Weights of a small encoder-decoder audio transcriber: 1.91M parameters.
Rows from block 2 of the audio encoder, named by matrix and row number. Rows with one number belong to one channel. Each number is 128 + 24 x the weight over its row's rms, rounded and kept within 0 to 255. All counts start at 0. After the name is the row's rms in percent of the matrix's.
# convs1: first pointwise conv (encoder.blocks.2.convs.1.weight, 128x128x1), inputs 0-127
# convs3: second pointwise conv (encoder.blocks.2.convs.3.weight, 128x128x1, transposed), outputs 0-127
convs1.114 102 [115 124 126 122 148 151 107 145 114  90 114 122 167 111  93 140 122 132 116 129 125 117 134 102 142  92 117 129  58 112 129 104  87 147  72 123  92 140 130 170 119 133 116 148 162 116  99  86 140 131 109 146 122  75 106 135 117 156  96 116 123 147 121 195 102 129 147 144 115 162 119 129 110 129 186 143 149 131  79 144 135  96  75 149 104 138 162 101 115  92 100 116 104 120 160 151  81 138 124 131 115  93 124 133 110 147 139 118 120 124 140 123 126 145 161 113 118 130 120 179  76 109 154 123 127 132 133 121]
convs1.115 108 [119 105 106 129 122 130 116 119 162 141 117 110 144 155 125 142 134 160 121 117 118 163 110  92 140  95 158 156  79 115 128 163 147 147  83 104 108 148 140 151 107  98 144 120 124 126 158 102 165 109 140 154 134 135 131 143 119 147 138 110 190  99 119 148 124 137  93 110 133 116 150 154 122 121 119 116 171 122 121 176 154 166 174 132 132 148 137 104 134 125 147 173 169 135 106 169 153 147 153 154  84 154 133 176 121 109 173 141 166 176 121 122 155 114 137 147 146 134 150 185 137 129 107 129  94 129 152  99]
convs1.116 096 [ 88  67 115  97 159 126 155 126 128  82 154 163  97 155  96 108 116 152 126 136 130 125 131 140 126 164  91 131 115 102 164 141 104 150 107 155 163 133 133 106 146 160 167 137 159 122 120 131  89 132 114 120 144 168  86 107 188  90 125 138 106 125 139  98 129 132 128 149 103 132 157 149  98 133 139 107  90 130 126 131 118 134 164 120  95 129 104 123 129 123 109 187 161 162 143 125 161 127 158  98 109 162 132 163 130  97 126 116 128 150 137 124 126 153  99 124 143 183 148 122 138 117 145 107 139 159  78 142]
convs1.117 102 [130 136 165 111  90  95 129 115 136 169 147 112 171 113 131 170 100 140 132 134 132 118  83 141 143 151 114 129 151 129 107 129 132 100 143 113 138 110 115 120  96 149 136 142 136  95 103 139  92 146 120 110 160  84 150  98 157 142 133 156 169 107 133 100 128  91  89 150 129 145 162 158  91 138 134 122 135 139 185 182 124  61 125 144 139  84 147 117 146 160 144 138  86 108 141 142 131 147 130 110 139 134  76  82 133 109 123 142 117 158  99 108 129 139 159 145 156 116 128 166 140  79 111 135 130 154 141 136]
convs1.118 100 [ 83  79 100 154 142  97  92 151 151 162 102 101 106 141 105 134 106 124 148 107 148 124  98 147 148 137 135 145 123  87 137 108  83 160 130 164 109 127 143  95 137 171 139 135 127 160  99 152 126 122 119 108 142  93 168  94 151 179 142  70 147 102 111 121 101  79  86 161 113 141 104 113 149 128 140 111 146 188 172 138 149 115 164  85 142 144 128 120 150 118 116 133 146 137 122  98 146 114 110 147 144  97 144  94 118 131 126 115 106 109 113 154  94 140 129 135 117 126 100 135 135  84 121 128 145 129 144 132]
convs1.119 106 [134 128 133 141 100 151 153 131 108 112 142 108  84 108 125 119 136 133 124 133 102 111 102 161 126 153 173 116  98 175 164 124 169 169  97  97 128 128 126 162 199  96 111 100 104 154 105 146 132 109 135 140 114  91 118 158 133 128 145 106 110 107  94 145 143  88 110  82 138 164 131 123 116 111 150 112 136 157 135 115 154 137 179  95 133 158 153 125 151 131 158 139 124 139 141 158 143  69 156 137 101 142 114 155 126 105 133 131 136 135 137 110  94 118 159 102  79 103 104 166 105 124 146 118 122 101  82 121]
convs1.120 096 [140 143 131 113 106 123 124  80 109 129 128  91 151 203  96 113 120 124 111 145  95 135 175 133 126 127 140 116 128 111 138  98 120  99  97 122 151 128 106 136 108 106 137 173 100 128 169 115  92 145 156  94 150 126 143 113 123 140 106 144 114  95  86 170 109 138 147 126  88 101 143 154 126 175 186 116 123 144 131 117 132 117 117 126 196 123 138 133 137 125 150 142 130  81 124 120 160 170 191 148 123 143 152 120 118 110 110 134 128 164 146  88 132 114 135 103 115 140 125 126  74 139 115 104 123 125 153 154]
convs1.121 108 [ 94 152  91 110 166 122 162 115 179 161 138  96 166 114 126 131 123 106 129 142  90 122 140 128 159 179  93 140  79  97 160 104  80 110 138 151 136 155 133 157 117 143 103 125 112 127 140 139 142 117  86 133  83 143 147 139  75 139 101 134 118 125 113 135 114 153 151 118 103  99 127 151 121 153 113  96 121 130 132 152 113 145 113 146  91 142 115 145  89 150  98 133 129 125 124 141  96 109 162 122 128 115 160 108 148 125 155 108 153  89 194 126 117 113 126 111 132 157 119  89 106 146  98 144 100  96  84 127]
convs1.122 101 [139 120 154  90 115  73 120 131 119 126 127 167  84 146 134  95 134 105 120 108 115 138 145 116  73 131 178 133 138 152 125 118 102  94 100 101 137 114 126 137 133 138 104 168 133  91 142 122 112 117 188 124 145 131 162 107  94 143 154 161  91 111 138 126 131 115 136 117 140 104 153 140 161 164 144  97 117 100  85 128 133 119  80 127 169 118 147 123 148 148 110 153 113  73 151  73 111 114  84 155 124 131 133 140 159 129 116 107 110 147  99 108 119 168 165  99 142 134 123  88 120 165 121 133 124 107 116 102]
convs1.123 107 [142 123 100 113 126 129 150 141  97  14 171 142 129 166  99  70 156 154 105 145 104 127 155 111 112 119 110 133 121 128 119 163 128 152 126 158 124 137 133  90 178 119 123 114 105 150 111 141 106 141 155 152 127 130 139 124 125 122 148 140 109 118 109 183 165 112  89 140 159 139 152 152 144 141 116 117 137 147 122 113 138 126 120 127 112 100 143 142 130 143 133 159 137 178 131 180 157 141 134 128 138 137  96 105 164 109 139 170 126 122 153 160 152 154 156 119 135 164 124 129 123 164 137 112 139  93 108 152]
convs1.124 103 [146  96 160 145  80  93 139 109 115 117 153 161 137 134 125 116  97 163 126 147 122 129 150 142 148 120 111 129 137 111 142  95 135 123 106 110 116 126 133 141 134 200  74 128 120 144 117 108 128 150 113 168 130 149 110 123 101 127 101 146  98  94 119  86 121 139 139 134 143 164 147 129 150  98 128 141 123 141 166 156  90 113 101  98 159  76  78  95 155 139 109  80 137 105 173 110 120 110 138 139 162 162  82 136 110 112 143 145 148 135  99  94 120 127 116  66  99 144 136 167 127 131 135 123 108 152 123 115]
convs1.125 113 [150 157 138 132 136 134 146 114 111 100 156 148 166 163 152 132 119 104 127  85 148  84 128 128 129 106 139 154  94 138 134 144 113 131 141 105 142  81 126 143 128 147 129 146 123 133 125 114 127 165 145 161  77 122 167 128 126 187 162 133 106 136 121  99 110 125  71 142 123 147 150 129 180 158 121 104 145 163 138 122 137  74 165 123 114 162  76 135 110 140 126 149  85 144 119 156 169  74 119 154 135 128 119 105 121 146 152 114 121 176 129 151  96 120 127 153 128 160 191 121 135 137 120 140 127 132 108 153]
convs1.126 104 [115 146 123  75 111 105 129 162 127 129 135 146 154  88 167 150 110 119 150 154 131 133  86 131 110 128 111 111 116  90  79 118 182 154 140 131 149  99 111  79 159 138 139 144 134 165 117 121  92 130 154 106  96 162  76 116 101 132 105 146 137 128 138  88 107 132 116 161 126 153 144 125 131 174  84 101  94 111 145  96 125 129 104 144 125 147 164 167 144 134 119 115 122 156  87 127 168 100 182 105 131 130 113 129 135  91 143 125 158 144 118 113 149 147 119 110 157 122 105 169 102 132 116 132 107  88 139 132]
convs3.114 093 [ 83 150 145 128  98 123  96 121 143 116 140 108 158  66  88 135 148 105  97  93 116 108 151 169 164 109 123 148 124 107 122 102 128 137 114 125 124 130 159 111 144  99 128 133 148 120 135 130 132 155  91 162 144 125  98 156  96 111 116 132 166 154 168 143 112  98 125 122 130 120 151 101 123 141  79  91  71 130 176 146  91 138 120 129 151 121 115  92 114 127 161 100 116 139 123 148 140 134 129 140 132 119 115 131 182  96 143 152 123 130 173 139 135 162 115 115 131 119 167 135 100 113 194 139 125 126  73 156]
convs3.115 088 [129 155 111 105 122 116 127  85 150 163 111 128 132 113 117 126 138 125 153 168 102 117 122 138 122 127 123 115 131 140 134 141  98 118 128 124 105 105 161 169 132 173  94 117 106 173 185 131 100 114 176 129 111 105 141 128 128 112 113 178  84 146 152 150 135  97 109 129 148 160 128 132 139 155 102 133 127 128 138  93 148 119 120 143 201 134 130 152 150 116 145 122 122 139 107 110  85 113  79 145 100 121 105  79 122 107 161 116 132 118 165 129  84 112 130 116 127 174  96 172 174  78 147 112 105 127 141 139]
convs3.116 095 [121 120 140 121  92  84 183 138  70 122 126 113 106 108 117 136 125 108 132 144 119 135 127 127 161 187 154 110  80 105 144 143 146 110  77 164  98 113 151 114 132 127  93 111 142 144 147 155 147 167  95 151 128  99 116 110 117 145 104 134 161 157 111 103 146 125 136 149  98 160 108  77 165 104 134 141 135 143 118  89 152 149 180 115 127 112 123 116 115  91 130 117 155 122 132 132 123 146 132 143 149 167 116 159 101 135 135 144 105  92 130  70 138 126  78 112 153 130 100 135  98 158 106 108 127 114 115 146]
convs3.117 093 [125 106 150 130 148 174 127 130 127 133 104 128 135 131 120 137 141 138 100 119 183 113 147 130 123 168 121  96 113 139  83 121 109 143 135 109 154 108 114 136  53 147 101 112 125 156 160 155 119 116 129 138  98 150 138 113  96 136 158 147 117  99 125 112 156 106  89 110  90 170 133 111  96 131 112 161 111 124  91 157 126 112 105 120 124 106  87 177  83  75 138  88 112 139 100  97 102 153 100 118 115 111 125 159 117 111 104 108 132 130  76 133 147 143  83 138 168 147 107 150 133 137 126 138 122 163 137 168]
convs3.118 104 [110 120  96 167  91 141 118 101 121 145 113 142 125 132  89 162 109 141 124 110 116 104 114  92 135  86 120 123 145 126 170 116  98 102  86 150 114 159 115 127 108 141 175 163 154 101 137 115  94 146 115 115 101 103 110 118 103 176 131 126 122 137 113 141 118 134 121 149 118 104 134 124 138 142 118  93 157 120 142 138 178 123 106 100 161 179 145 107 139 164 136  97 146  58 151  66 109 143 154 155 120 146 116  96 118 165 158  96 122 126  94 145 122 125  99 145 148 127 149  78 104 128 133  98 119 139 157 128]
convs3.119 102 [132 134 122 160 153 173 122 136 154 172 129 134 127  87 159 134 163  92 128 173 113 134 139 137 137  98 110 109 132 168 111 145 164 108 165  90 127 154 166 168  95 148 164 150 148 120 151 138 161 150 146 102 120  92 144 125 135 126 162 156 141 120 111 106 124  85  66 101  85 160 127 139 165 156 104  92  98 105 149 151  95 132 133 132 133 150 155 112 129 145 113 139 108 138 147 140  91 132  82 106 132 131 128 110 110  91  99 134 108 132 140 185 116 139 155 151 113 145 148 118 120 109 152  94 134 121 133 115]
convs3.120 097 [129 142  83 132 137  98 133 101 114 157  93 126  92 187 150 142  90  97 117 104 129 115 127 135 130 136  91 128 114 138 130 147 180 164 125 103 143 118 113 146 112 119 119 128 131 149 113 105 135 102 103 117 116 126  77  89 121  81 160 138 150 122 123 143 177 121 126 112 159  98 122 106 145 122 125 149 126 117 128 117 131 133 103 138 109 129 108 148 110  76 115 138 128 139 134 158 131 159  94 104 115  96 126 102  90 105 155 139 138 152  88 100 120 165 133 177 138 118 129  77  88  90 130 101  76 119 126 185]
convs3.121 106 [131 135  67 114  85 127 161 149 129 162 142 110 136  75 142 110 114 110 129 198 131 162 147 125 152  97 123 174 135 124 175 143 142  80 127 112 133 118 163 115  90 121 106  92 104 117 155 126 128 136 111  86 104 142 155 156 125 142  90 183 100 123 125  87 126 132 142 118 112 131 142  96 112 111 125 125 164 133 136  97 121 134 150 137 139 146 116 127 142 120 155 115 153 127 109 152 153 151  86 120 117 109 122 136 136 104 116  87 113 100 130 163 134 169 131 105 119 144 170 100 107 186 121 106  98 131 126 144]
convs3.122 097 [149  94 154 144  89 121  73 114 101 133 132 120 137  74 150 124 143  97  91 121 142 135 106 117 156 133 104 142 112 115 122 123 166 169 102 145 157 163  91 119  84  83  97 162 112 109 143 130 149 130 134 109 103 120 157 124 137 143 104 117 111 180 166  99  95 159  95 139 115 112 104 153 139 147 138 118 149 138 203 118 102 107 133 102 111 124 104 121  81 136 121 127  95 116 106 121 112 139 105 103 103 122 141 110 133 140 159  94 145 132 131 166  90 137 114 100 166 116 123 101 112 134 109 150  93 108 135 118]
convs3.123 095 [148 118 114 134 171 140 124 130 132 139  83 126 185 136 142 106  82  86 129 161 116 164 144  97 149 130 138  91 120 135 128 143  97 105 158 111  96 140 140  88 172 139 127 124 109  93 122 136 120 142 120 119 139 133 120 112 135  97  95 155 119 158 152 150  83 120 151 157 132 135 115 143  78 127 128  76  94 115 118 105  72 152  88  93 120 111 156 133 125 177 129 162 143 130 159 105 137 160 115 112 166 148 111 149 158  88 124  90  95 121 103 157 150 155 102 103 146 119 140 136 143 141 122 135 136 114 164 118]
convs3.124 102 [120 137 127 147 115 134 151 121 112  73  92 135 117 199 130 132  98 134  84 136  98 149 128 122  96 141 119 129  97  98 119 144 128 137 134 141 168 113 111 138 155 166 130 133 131  90 144 116 105 143 137 151 124 113 131 111 152 173 140 144 127 105 128 112 163 152 137 127 169 122 179 147 138  75 126  93 109 122 145 135 169  52 139 137 130  94 124 129 131 170  99 147 147 138 118 119 114  97 135 161 136  95 114 129 108 152 139 121 134 110  85 156  89 110  82 163  87  80 122 106 147 137 110 113 136 134 132 116]
convs3.125 091 [153  77 122 106 124 116 120 131 141 132 128  88  91  96 157 127 131 136 165  83  97 103 133 155 140 147 110 116 165 149 110 115 145 157 127  95 118 113 104 100 115 155 141  92 132  82 110 124 145 114 129 129 115 138 152 171 110 117  84 130 177  94 118  69 134  91  93 138 109 140  92 111  90 132 112 149 136 147 152 111 111 118 114 105 130 147 145 135  88 133 134 107 141 111 110 114 139 135 155  90 137 111  83 105 171 136 117 167 142  90 136 146 119 136  88 160 117  89  93 120 105 150  80 139 121 119 108 154]
convs3.126 092 [ 93 144 108 130 123 133  96 131 165 108 146  97 123 153  83 103 170 114  99 143 141 123 131 125 144 130 109 135 149 163 131  94 105 123 171 107 171 159  92 171 157 138 121  87 119 135 154 138 136 145  86 130 109 119  80 100 107 154  72 135 121 172 138 156 122 132  91 149 137 135 143 113 130 112 128 112 175 131 125  92 180 131 104 154 152 143 130 114 161 132 153 129 143  89 135 145 111 130 123 117 186 118 114 165 116  99 163 113  90 120 144 174 155 125 106 142 129 147 179 121 150 129 118 121 126 150 117 125]