A small encoder-decoder audio transcriber, trained from scratch: 15625 training examples.
Rows from block 3 of the audio encoder of a small encoder-decoder audio transcriber, named by matrix and row number. Rows with one number belong to one channel. Each number is 128 + 32 x the weight over its row's rms, rounded and kept within 0 to 255. All counts start at 0. Numbers have three digits each.
After each channel's rows are labels from the 100 clips, of 14976, where the channel reaches its highest value: "loudest" is the band of the loudest frequency at the time of the peak. Only what is clearly more common there than usual is listed. The data: read English sentences (LibriTTS-R).
# convs1: first pointwise conv (encoder.blocks.3.convs.1.weight, 128x128x1), inputs 0-63
# convs3: second pointwise conv (encoder.blocks.3.convs.3.weight, 128x128x1, transposed), outputs 0-63

convs1.75:129156155134090160153130157209076078115090105155161204183138127104107131119101166162098128076132108154048144089136072163124173138136089129112066145151083116121157135149197109095153088139131142
convs3.75:137128173125123144155088146146136113133135102137141201135143108147168136146155135144125105154132120111210132146091131142143140136113134148131184198143132140132122117111153161110178194078164139
loudest: 2000 to 4000 Hz

convs1.35:159119085159112156137079160098077108181088107197124153146176139172164130155093107148127108109099132081138201119135145126164092183166142161180079152090166137105139135131091094154129117134108082
convs3.35:073182141166189105141106132128199173163136130154124047076089105119079113133117099162132124097161121128168109186103135136161090140174115150141169080137133112122142106140098142147178160125142222
loudest: 4000 to 8000 Hz

convs1.18:112172113129093115148116110154160125126085158124085121100105071143160131166106138192096163159103173111084150111079153165119151099168122161095090064102167084123124138108220121142126100073121171
convs3.18:122202107091119098120079131138127102084132109087132132172176046174137086094048128136128095155101177137133129113132108128099150132163124162120114150106174106127093176106138110177127134103175127
loudest: 4000 to 8000 Hz

convs1.87:126083114143101124137165105195121087097093179077161153136120135180139141053102138102144166137112106186134086107127088111146153193078090100159136117118112186120167088142140109127220133084104115
convs3.87:120122146157099160094125117171162072162149187152143131137138158201131069143117142105147092206142143133086105110102107105076103125082085203140132148129155195140072127181063118107150089137117115
loudest: 500 to 1000 Hz

convs1.63:106138149181107125130094177083122152093114129171167165123153079119151145129155140081090099063107096132109132130124103161121094107159138168100145142151140167163162215103083170110187123088090113
convs3.63:126081123161180057169163159123115117141092131065096173177118147159130140141107140136145103117119065134143183132057119103111147124093112110065120160089141136097107141144161048132085141132105142
loudest: 250 to 500 Hz; 500 to 1000 Hz

convs1.43:184120176071122137114106125125130132093138178110159132146146121147167103150130106103130148123139125074163082108136120148097148093136147084119077043059056130182066106142118089104125142061157139
convs3.43:125106073141146152147080123119127127152133107070154130090094087053113127106090055098132174132129070182104129095187130153132175091101118138111104125124160056148148182161121093137138117119112143
loudest: 4000 to 8000 Hz

convs1.32:170085118162182093141094111094116184114073136164139089149186105139171183104115126103110090051091172157167095093088156119150159117157150159159131157131164088083145122131145130154125165111075068
convs3.32:093123118116132184168154109145100135141208131078103110165059131129127186160180159107131145135120148165123210121067164154155093080178150164195105147100063081116081093190128133104120147153167116
loudest: 250 to 500 Hz

convs1.44:179130162157221154173117168149067144126108112101140073122088108113145141138136106100118124117139152138151135096149077155072092148156168111115140166109089141098112157138130086176085137051137089
convs3.44:077126142121113134082144153103108150097135081111195090143053102080131121086162125060108104123131163175080118148143176102075111142187133166095149131136109135118124105146150124142106168159050165
loudest: 500 to 1000 Hz

convs1.76:089112158131138167148106100084103148187065162169171124147096132113127171126112122140139187078124103169124140148154127127076108104164133240091098068155108129146093147107162090089079099095173111
convs3.76:142083133149051076098125086167121103114122149171121117192132221101158139105134167092144128145128130146155111060078090152108117122095156092138149135096124175102149110176078078157173099113118097
loudest: 500 to 1000 Hz

convs1.64:098114131140158149151141081123109091108143132139095157177195184122213124156091063085137149114188157114109145143156123147090089096150132122135085136139131132103149192141119100145139106137135147
convs3.64:135072127152080124141097124144147079130148083118143120143117109143157189073113124148104102202090129141164126173076112116104140148139123132121132143138171112130107094112149097190053128124188135
loudest: 4000 to 8000 Hz

convs1.41:119130110127167172098123099143124149131126085157122181063139138143132155123182117128148206076082116182130106160085157101173164135108141110114178142085136119114175091103082185183182090133107145
convs3.41:079144129142171122098101112177125176076203102122078131131060137177130103152034156147071102185195161072117192112100125145169126164169133113136136138151165097190164126091190119079163107088098105
loudest: 500 to 1000 Hz; 250 to 500 Hz

convs1.25:164123144119141139089135084108155152123156117102171128137128138123072154207106081154073069091086111150143081172133101152148055146092154149092090129179112125116083122088146151170128155122161121
convs3.25:073106132126195118112146125149104189091200179098098101135124135106077153124083094128176128101127110178111102138145134113135126160163114108123130152096134130079095106122089146210080205073100161
loudest: 500 to 1000 Hz

convs1.16:106209119181174095137134125140150153133137167082100132136163144097113169146127177127141118061168149139133109153205158151122117098147069184140051153165084100119144174078113137073147095102114065
convs3.16:146161088140103101086118102086091125098160114106105074134165184120172114160123112180122106150118074171156099157140073143103080068100166132215111109100099114106140122181126184093106060084132151
loudest: 500 to 1000 Hz

convs1.108:188133123142126158162206096068119130153122092112132129165086159145179132122108155096096130113088159110180128107125115150148141116168160148116144126171109108176063081101146116106158092173163088
convs3.108:134169143111098122095092161165097108063114091137091146116172123087130119090061059147136150089082100103144097130147122138146118121169045090155115064170110148189132142096176130116075117154125074
loudest: 4000 to 8000 Hz

convs1.47:134147116149114141133105163112144153154158148119089095160121135127115028095122187085095161100158132149107133119148144110148130115081105135185166077091146098110072073123098140142120168177150169
convs3.47:119132133170135199139110139078223142103103151113134118132111121079111148089154070108097127124144219157081095149133146152077121097119158134158094163167116117158099136120130149095143141176173072
loudest: 500 to 1000 Hz

convs1.78:120197114178077080117148156147102115132131023124071171147130115156144115112126094108106060155078151104138093084138121144167176078151089130150157134104132129112137121130115141108092117094088053
convs3.78:122134084123137181143142114105128110055124154143136125132123136103133125120099132089138076137115146130105133100163089146120143129112158095125165129219111115143122162201133127112147111170108203
loudest: 4000 to 8000 Hz

convs1.91:157141120134093112151144075149159077172117130134168126100128090164168064138130098098174086084076140080085137111133097162105162147123131195117092072134103123106169095124127086124118118113168129
convs3.91:112161180157091101137124106149105198069080124131088101103156119128175122070060157084114122175140092081099118086146133132112151077103107145141171185060147166182151112131156187069134167133149093
loudest: 4000 to 8000 Hz

convs1.94:105110182093084099152106088063120220129081100167151129153123186171101141082131126134175088095090217159153148104108134160112109156104092120139102086112140090116140169072118161160099111138121122
convs3.94:161119117166066137109120123159097205153133094088107137101137071119124220116042133142125078130097166137102119073149177124113176131078109163141122143184122166091134092152131124137141117108169181
loudest: 2000 to 4000 Hz

convs1.126:192106083137096158110097192075118133129131114155089135117160111104093173134057092124101162152112114163111095180139087142091068145165140128118152181114116084107109115117054171115121114131203107
convs3.126:089182151090161200102130181107094125179110209109176138175098180121130086109098167131104083114096143177088105125124196114144111135071120076114119142163104078108101089116175137160074174131114138
loudest: 500 to 1000 Hz

convs1.65:160134189129132086143117112165174169158119099081144198123125179125219114085081084116157115131146113169102119204111143098097087137122238140115128143104107100114093144199182142113127088119099133
convs3.65:136147150175092165168093150130058149155093196111109138141084143224141145119144156136126137169115114112125122108108102139125153131108203107138087170169145115149160175126107100101126139126187103
loudest: 4000 to 8000 Hz

convs1.38:130170070120150092137120137178128125166197180135172078130188156115145099149110126122157152129084152073111181168153109150151160173105114114142090123108099184159126137137090105135204153155175139
convs3.38:080135142128148123139131189132108131157160132110108136118088125109137150142129106116130217200164153117080139173165162111155121243067075095094093119165097107108096150103115137105092145141118118
loudest: 500 to 1000 Hz

convs1.72:119081153151134077159114158095116110161125143144135131155141170128093191136118135171197180150141222153153155118116135110077162163123178147047162053074138139114150140076085147169130128101087110
convs3.72:148115085178099120087127112152068175149076156156131180127058124159052104138134132158129134152109192176184178142140163070126078155136130121111071138174138098156165109109118115152141094131153090
loudest: 500 to 1000 Hz; 250 to 500 Hz

convs1.105:115100154133180095195159177160136116188066125113135083104144151121185167166154078107101108172167165150139113144119112133137206117148152119124151127158158096040131131160110144124135152091097163
convs3.105:098132075118186211165100140130135131135161112125100155131133075158101085120108088151177176133121085085097135135136155122193158140123089144203075085102118146139135128136152107161091082136107174
loudest: 4000 to 8000 Hz

convs1.62:171063120087146114191111136067131204141170143162108162100102128113125145125130141161117108067176151133148100107109129124181170175169083107097160120135132178109178145125129182137140061101136127
convs3.62:099165134138180078123110077101151157143125121173101145053149069055124159093147174179105093121119095119141096098155111159141114148194100154138139091146120172165148135139097162164113142154140164
loudest: 250 to 500 Hz

convs1.13:106127139131148138159101118127120099131118075182131117090108141153058143126108141080160172143144122106125188091089097098167131134153248099090101049104123101097141120147176135142068129159077088
convs3.13:159054133123134168133056103120116098127151093107102131110195123071094150121100136155101132176106103117138108191145193150140171109103026092125122156096120162103174126106123172146147119139122078
loudest: 250 to 500 Hz

convs1.73:082089100085139096087114123136134168117122175129139156115168116163037137057146183099177194185138129065069109157090148092176083166153069095126138105126108113143124116124127147162088080126181085
convs3.73:085130147174097110200133149140181107107137137124150080135206153135154077111115108134161147095131093070127098105190136172131067157153137149124164132101122166131127164161141136116123160085162163
loudest: 500 to 1000 Hz

convs1.0:154140148093126087135076166124117193187152125121125131118105214150106091147116114187128131148078119139142147126191135160154114103083080104136147122135079099125063081147153187120131104071139155
convs3.0:073172150134201111129148189079149141160153133089071150140095106134146141134113128121081141129200123138113147155171154132138131106122219140152157134119115155183186163109158125200139112097141132
loudest: 4000 to 8000 Hz

convs1.90:125101137151148164159114080060179088124167146143145087212138114144109144101089158199162146170083148143092132106170137153120150106086080148157179153105137085067145111134095167109163189144129130
convs3.90:129099083133126085126132137119110196097142093151101175145103114090098152182178146091070199101121150140132183167159060101152226161114146144099129138097183175135166149130131047096160134161147140
loudest: 250 to 500 Hz

convs1.28:176125125126121152085105167107132142109118196134190095039099079113146118088141141139164121139151201185144130142113136113162111129116104083122077092172125158132094134141131094107128147161095118
convs3.28:166084133122104123135140138161130155178131087137153196035074096079113137211139187130144125086146124080101165158090146118070126112144142198136136119185187139162087152142139138125117131140136121
loudest: 4000 to 8000 Hz; 2000 to 4000 Hz

convs1.15:112084133125132135154153135157138129059092140153149117159134178163106108157106147145183120120129140110153180080116151091102140114147084076183062141120123113129158149130119102143145096148104147
convs3.15:148139158058092149129152077159117124089092135135163166062085119145146117117216161133132103189128117106133147136101195160093122102096126137104160128113160194098123115074151208155152175140118134
loudest: 2000 to 4000 Hz

convs1.67:126145115105090117141125111083184207107169189134119130124137108170182126119128158100177137090079144041066131119137060184191143178129128102116168159176123103174148134095120093169136184105097124
convs3.67:118080127158113124122124131126111146099155071134135163086137135106123068100137128197116139087067094199114139108155127143142202170123117060066133142177111165056127118122098114171118073090099082
loudest: 4000 to 8000 Hz

convs1.111:066203108131169112143080141081121211195168167129167182123100118064142150154160121155100140093142204132132120105153160195151124126129130083100154163145141108150144153148130141120120130126131139
convs3.111:119142121126121084137181105087095145136101158083064142109166079097098142174173148136087147106142131192143144119138068141135160051139074134118132144143151120183134111116148131218095097122077095
loudest: 250 to 500 Hz

convs1.54:100107169099086158104161099168183118164133055139130117124178096175092160108158166184092158154126117099197087120088141115084133129112204192109186113125130120137144143103143115143075083123116185
convs3.54:160161157143156171164097131071102105100139135161157145138149161139180157135166162120124087128111121097174115110102166134085142125143137138114127168175156092149129182156109211167137164139113138
loudest: 250 to 500 Hz

convs1.24:074125103093166095104109081139154080154065139116096128156138191147102118134165127135077136132126128206103170085111111119135126139136159152185082160064118101123110119147065116120105164153170159
convs3.24:106133078157131026106112133111188131104105105091150145162088104095190168095097143112126156117132105119146166210155048139141090157081138141141169112170119100144199119153153159133149168122197121
loudest: 250 to 500 Hz; 500 to 1000 Hz

convs1.7:129125187077092167162161090144100140162169072112135222130105147177123119144137091141065074122141069162186142149126152128146162119138095105111178108097167121148142133142104099118133133111122093
convs3.7:119117150168155121140110114144110138095115170161185087128106170181182135118128144065116113138092112093113103116182118135111101154087124064143066171124163101065174149178129159089137155111065104
loudest: 250 to 500 Hz

convs1.92:151135165149114161150136092145092153165108162123122137136126093122107130098136122143099074155214125129138117130108165111203206148125158136178165098163098150164108118092128152150137112076157181
convs3.92:097185077139156128127123176092149125167181125118116172126128130145160140054090118120134118189168097101140130082182152117173077153176113099127144165081115221109111186175192128123176087191151133
loudest: 1000 to 2000 Hz

convs1.81:078127104161131127090168096175128103154158138141140144100160223157133107149113164141181071158153137086119153077178133134088122119057157130178116094121138116077104115132124147136110129166110108
convs3.81:079154101108091106071101131120090082132107102127163115083158183132105154063120156125104103147164107080128155115143108199148083088167085140130100098076162121130178118130134140133114115137142145
loudest: 250 to 500 Hz

convs1.14:197169158143197126137096098159111092083085095099137126075130187180146089095127153093187118133180138092125172162172141085096086100106097129104178103140112149159170107190070121106092130150133136
convs3.14:080134081115114128119078113199145108146173138188075125130152149098122138122172126124153146087134184101149137157188111111098086136115125119079084168156099195110171114169151111089067129148127124
loudest: 4000 to 8000 Hz

convs1.124:158123095122118174121108125123169132112154091103107116121189144134102097142126138120131116160136079180150099059085082177164155150143133161134136090167138134149120153203140164147150186178169131
convs3.124:102179107091111139141158128123158137218128095145140171143118124204102140136119114177116141226142137074117111163116123161103136080089153123150206140130124159110084116146152159151064053146033154
loudest: 500 to 1000 Hz

convs1.69:100198115115154138151156121087099095083123159097130134142096144147136089189107129126192150121189065090107144162164139133133111158097120124108087115132167148141142129123206109171175130134089117
convs3.69:111172107097156110155057129101121090105180106167175125115080123144135176161093135167194133148104139159096149148136136191092113094132106155144077108155143153151174116157146130130122091094116084
loudest: 250 to 500 Hz

convs1.84:119101137182159051141120118121172157195126102089121156151164100127146106125138121127121133164106132131148183144119076148101148116098161129109111138086119106101186087165105204168084033148127139
convs3.84:122135140092129124104084156115144091130106179143159153152129137097145104112143130154091122178164098156178101140079113133127059115107081131116196127127121117160153098123188142105105101070126122
loudest: 250 to 500 Hz

convs1.116:154051136096157119138136129132142174212157066115144092147081195141148123139088144124118035106159116060104166135102132102180146079183148117084132111125135118127140143086145124072140160125109106
convs3.116:089098157095085099113058085180168097180095105142106146140095159158138095140109139173133151125144101054159125135093143085107172134163172101146056097148116115119168125130111092114075122159154164
loudest: 250 to 500 Hz

convs1.53:093135162164084182125111122168121141117130087155190200117082156114182157148198188118122150178123137151125094128073125106118113188143190081128072161152128124106140145114110176115127139139124122
convs3.53:077070128121166172098157115156115189116101153153132121077136139139091079156150157123128148187160122154126145113138195153155155111130127173057125133157139164125143065082152106072114182191148112
loudest: 4000 to 8000 Hz

convs1.2:103173128160155096151154053147085122134124092141110127116166183146084098126122138164143095158134068127129181180145139109142119130062086120114080162130115197080168114164097058171163122123137120
convs3.2:153091159142138114154069163098086097167069117116075142152094072109091134139107157152111179142094153133191104151135119105110142161127133098181145167134196154149168103133115105172108064064115139
loudest: 1000 to 2000 Hz; 4000 to 8000 Hz

convs1.51:131130122101117162142142169086083109180132158144132128085095124163113130106126114139106138183142121157109133115105153114163088116114098161116068136105169123106134124063099095080144115141125163
convs3.51:113154096116146160109049079122104143139100107142134164200128163094129150097132163138136085175078185218190145141157115125147171137151096108144161132081143100176123090106116134122176157063078166
loudest: 500 to 1000 Hz

convs1.59:130122081119115141120109133125091083079131140172184145104127136123148144185096151133120157138119104146113135108116136120133122060100132088145122161111122135124175054107039100185126104136105104
convs3.59:115164147117115184144117110115156164130126087120069018137098186082113171093138115134109131140099148082126108204069181152137072080153162143106101096128100151114129154124116115149152107099154142
loudest: 500 to 1000 Hz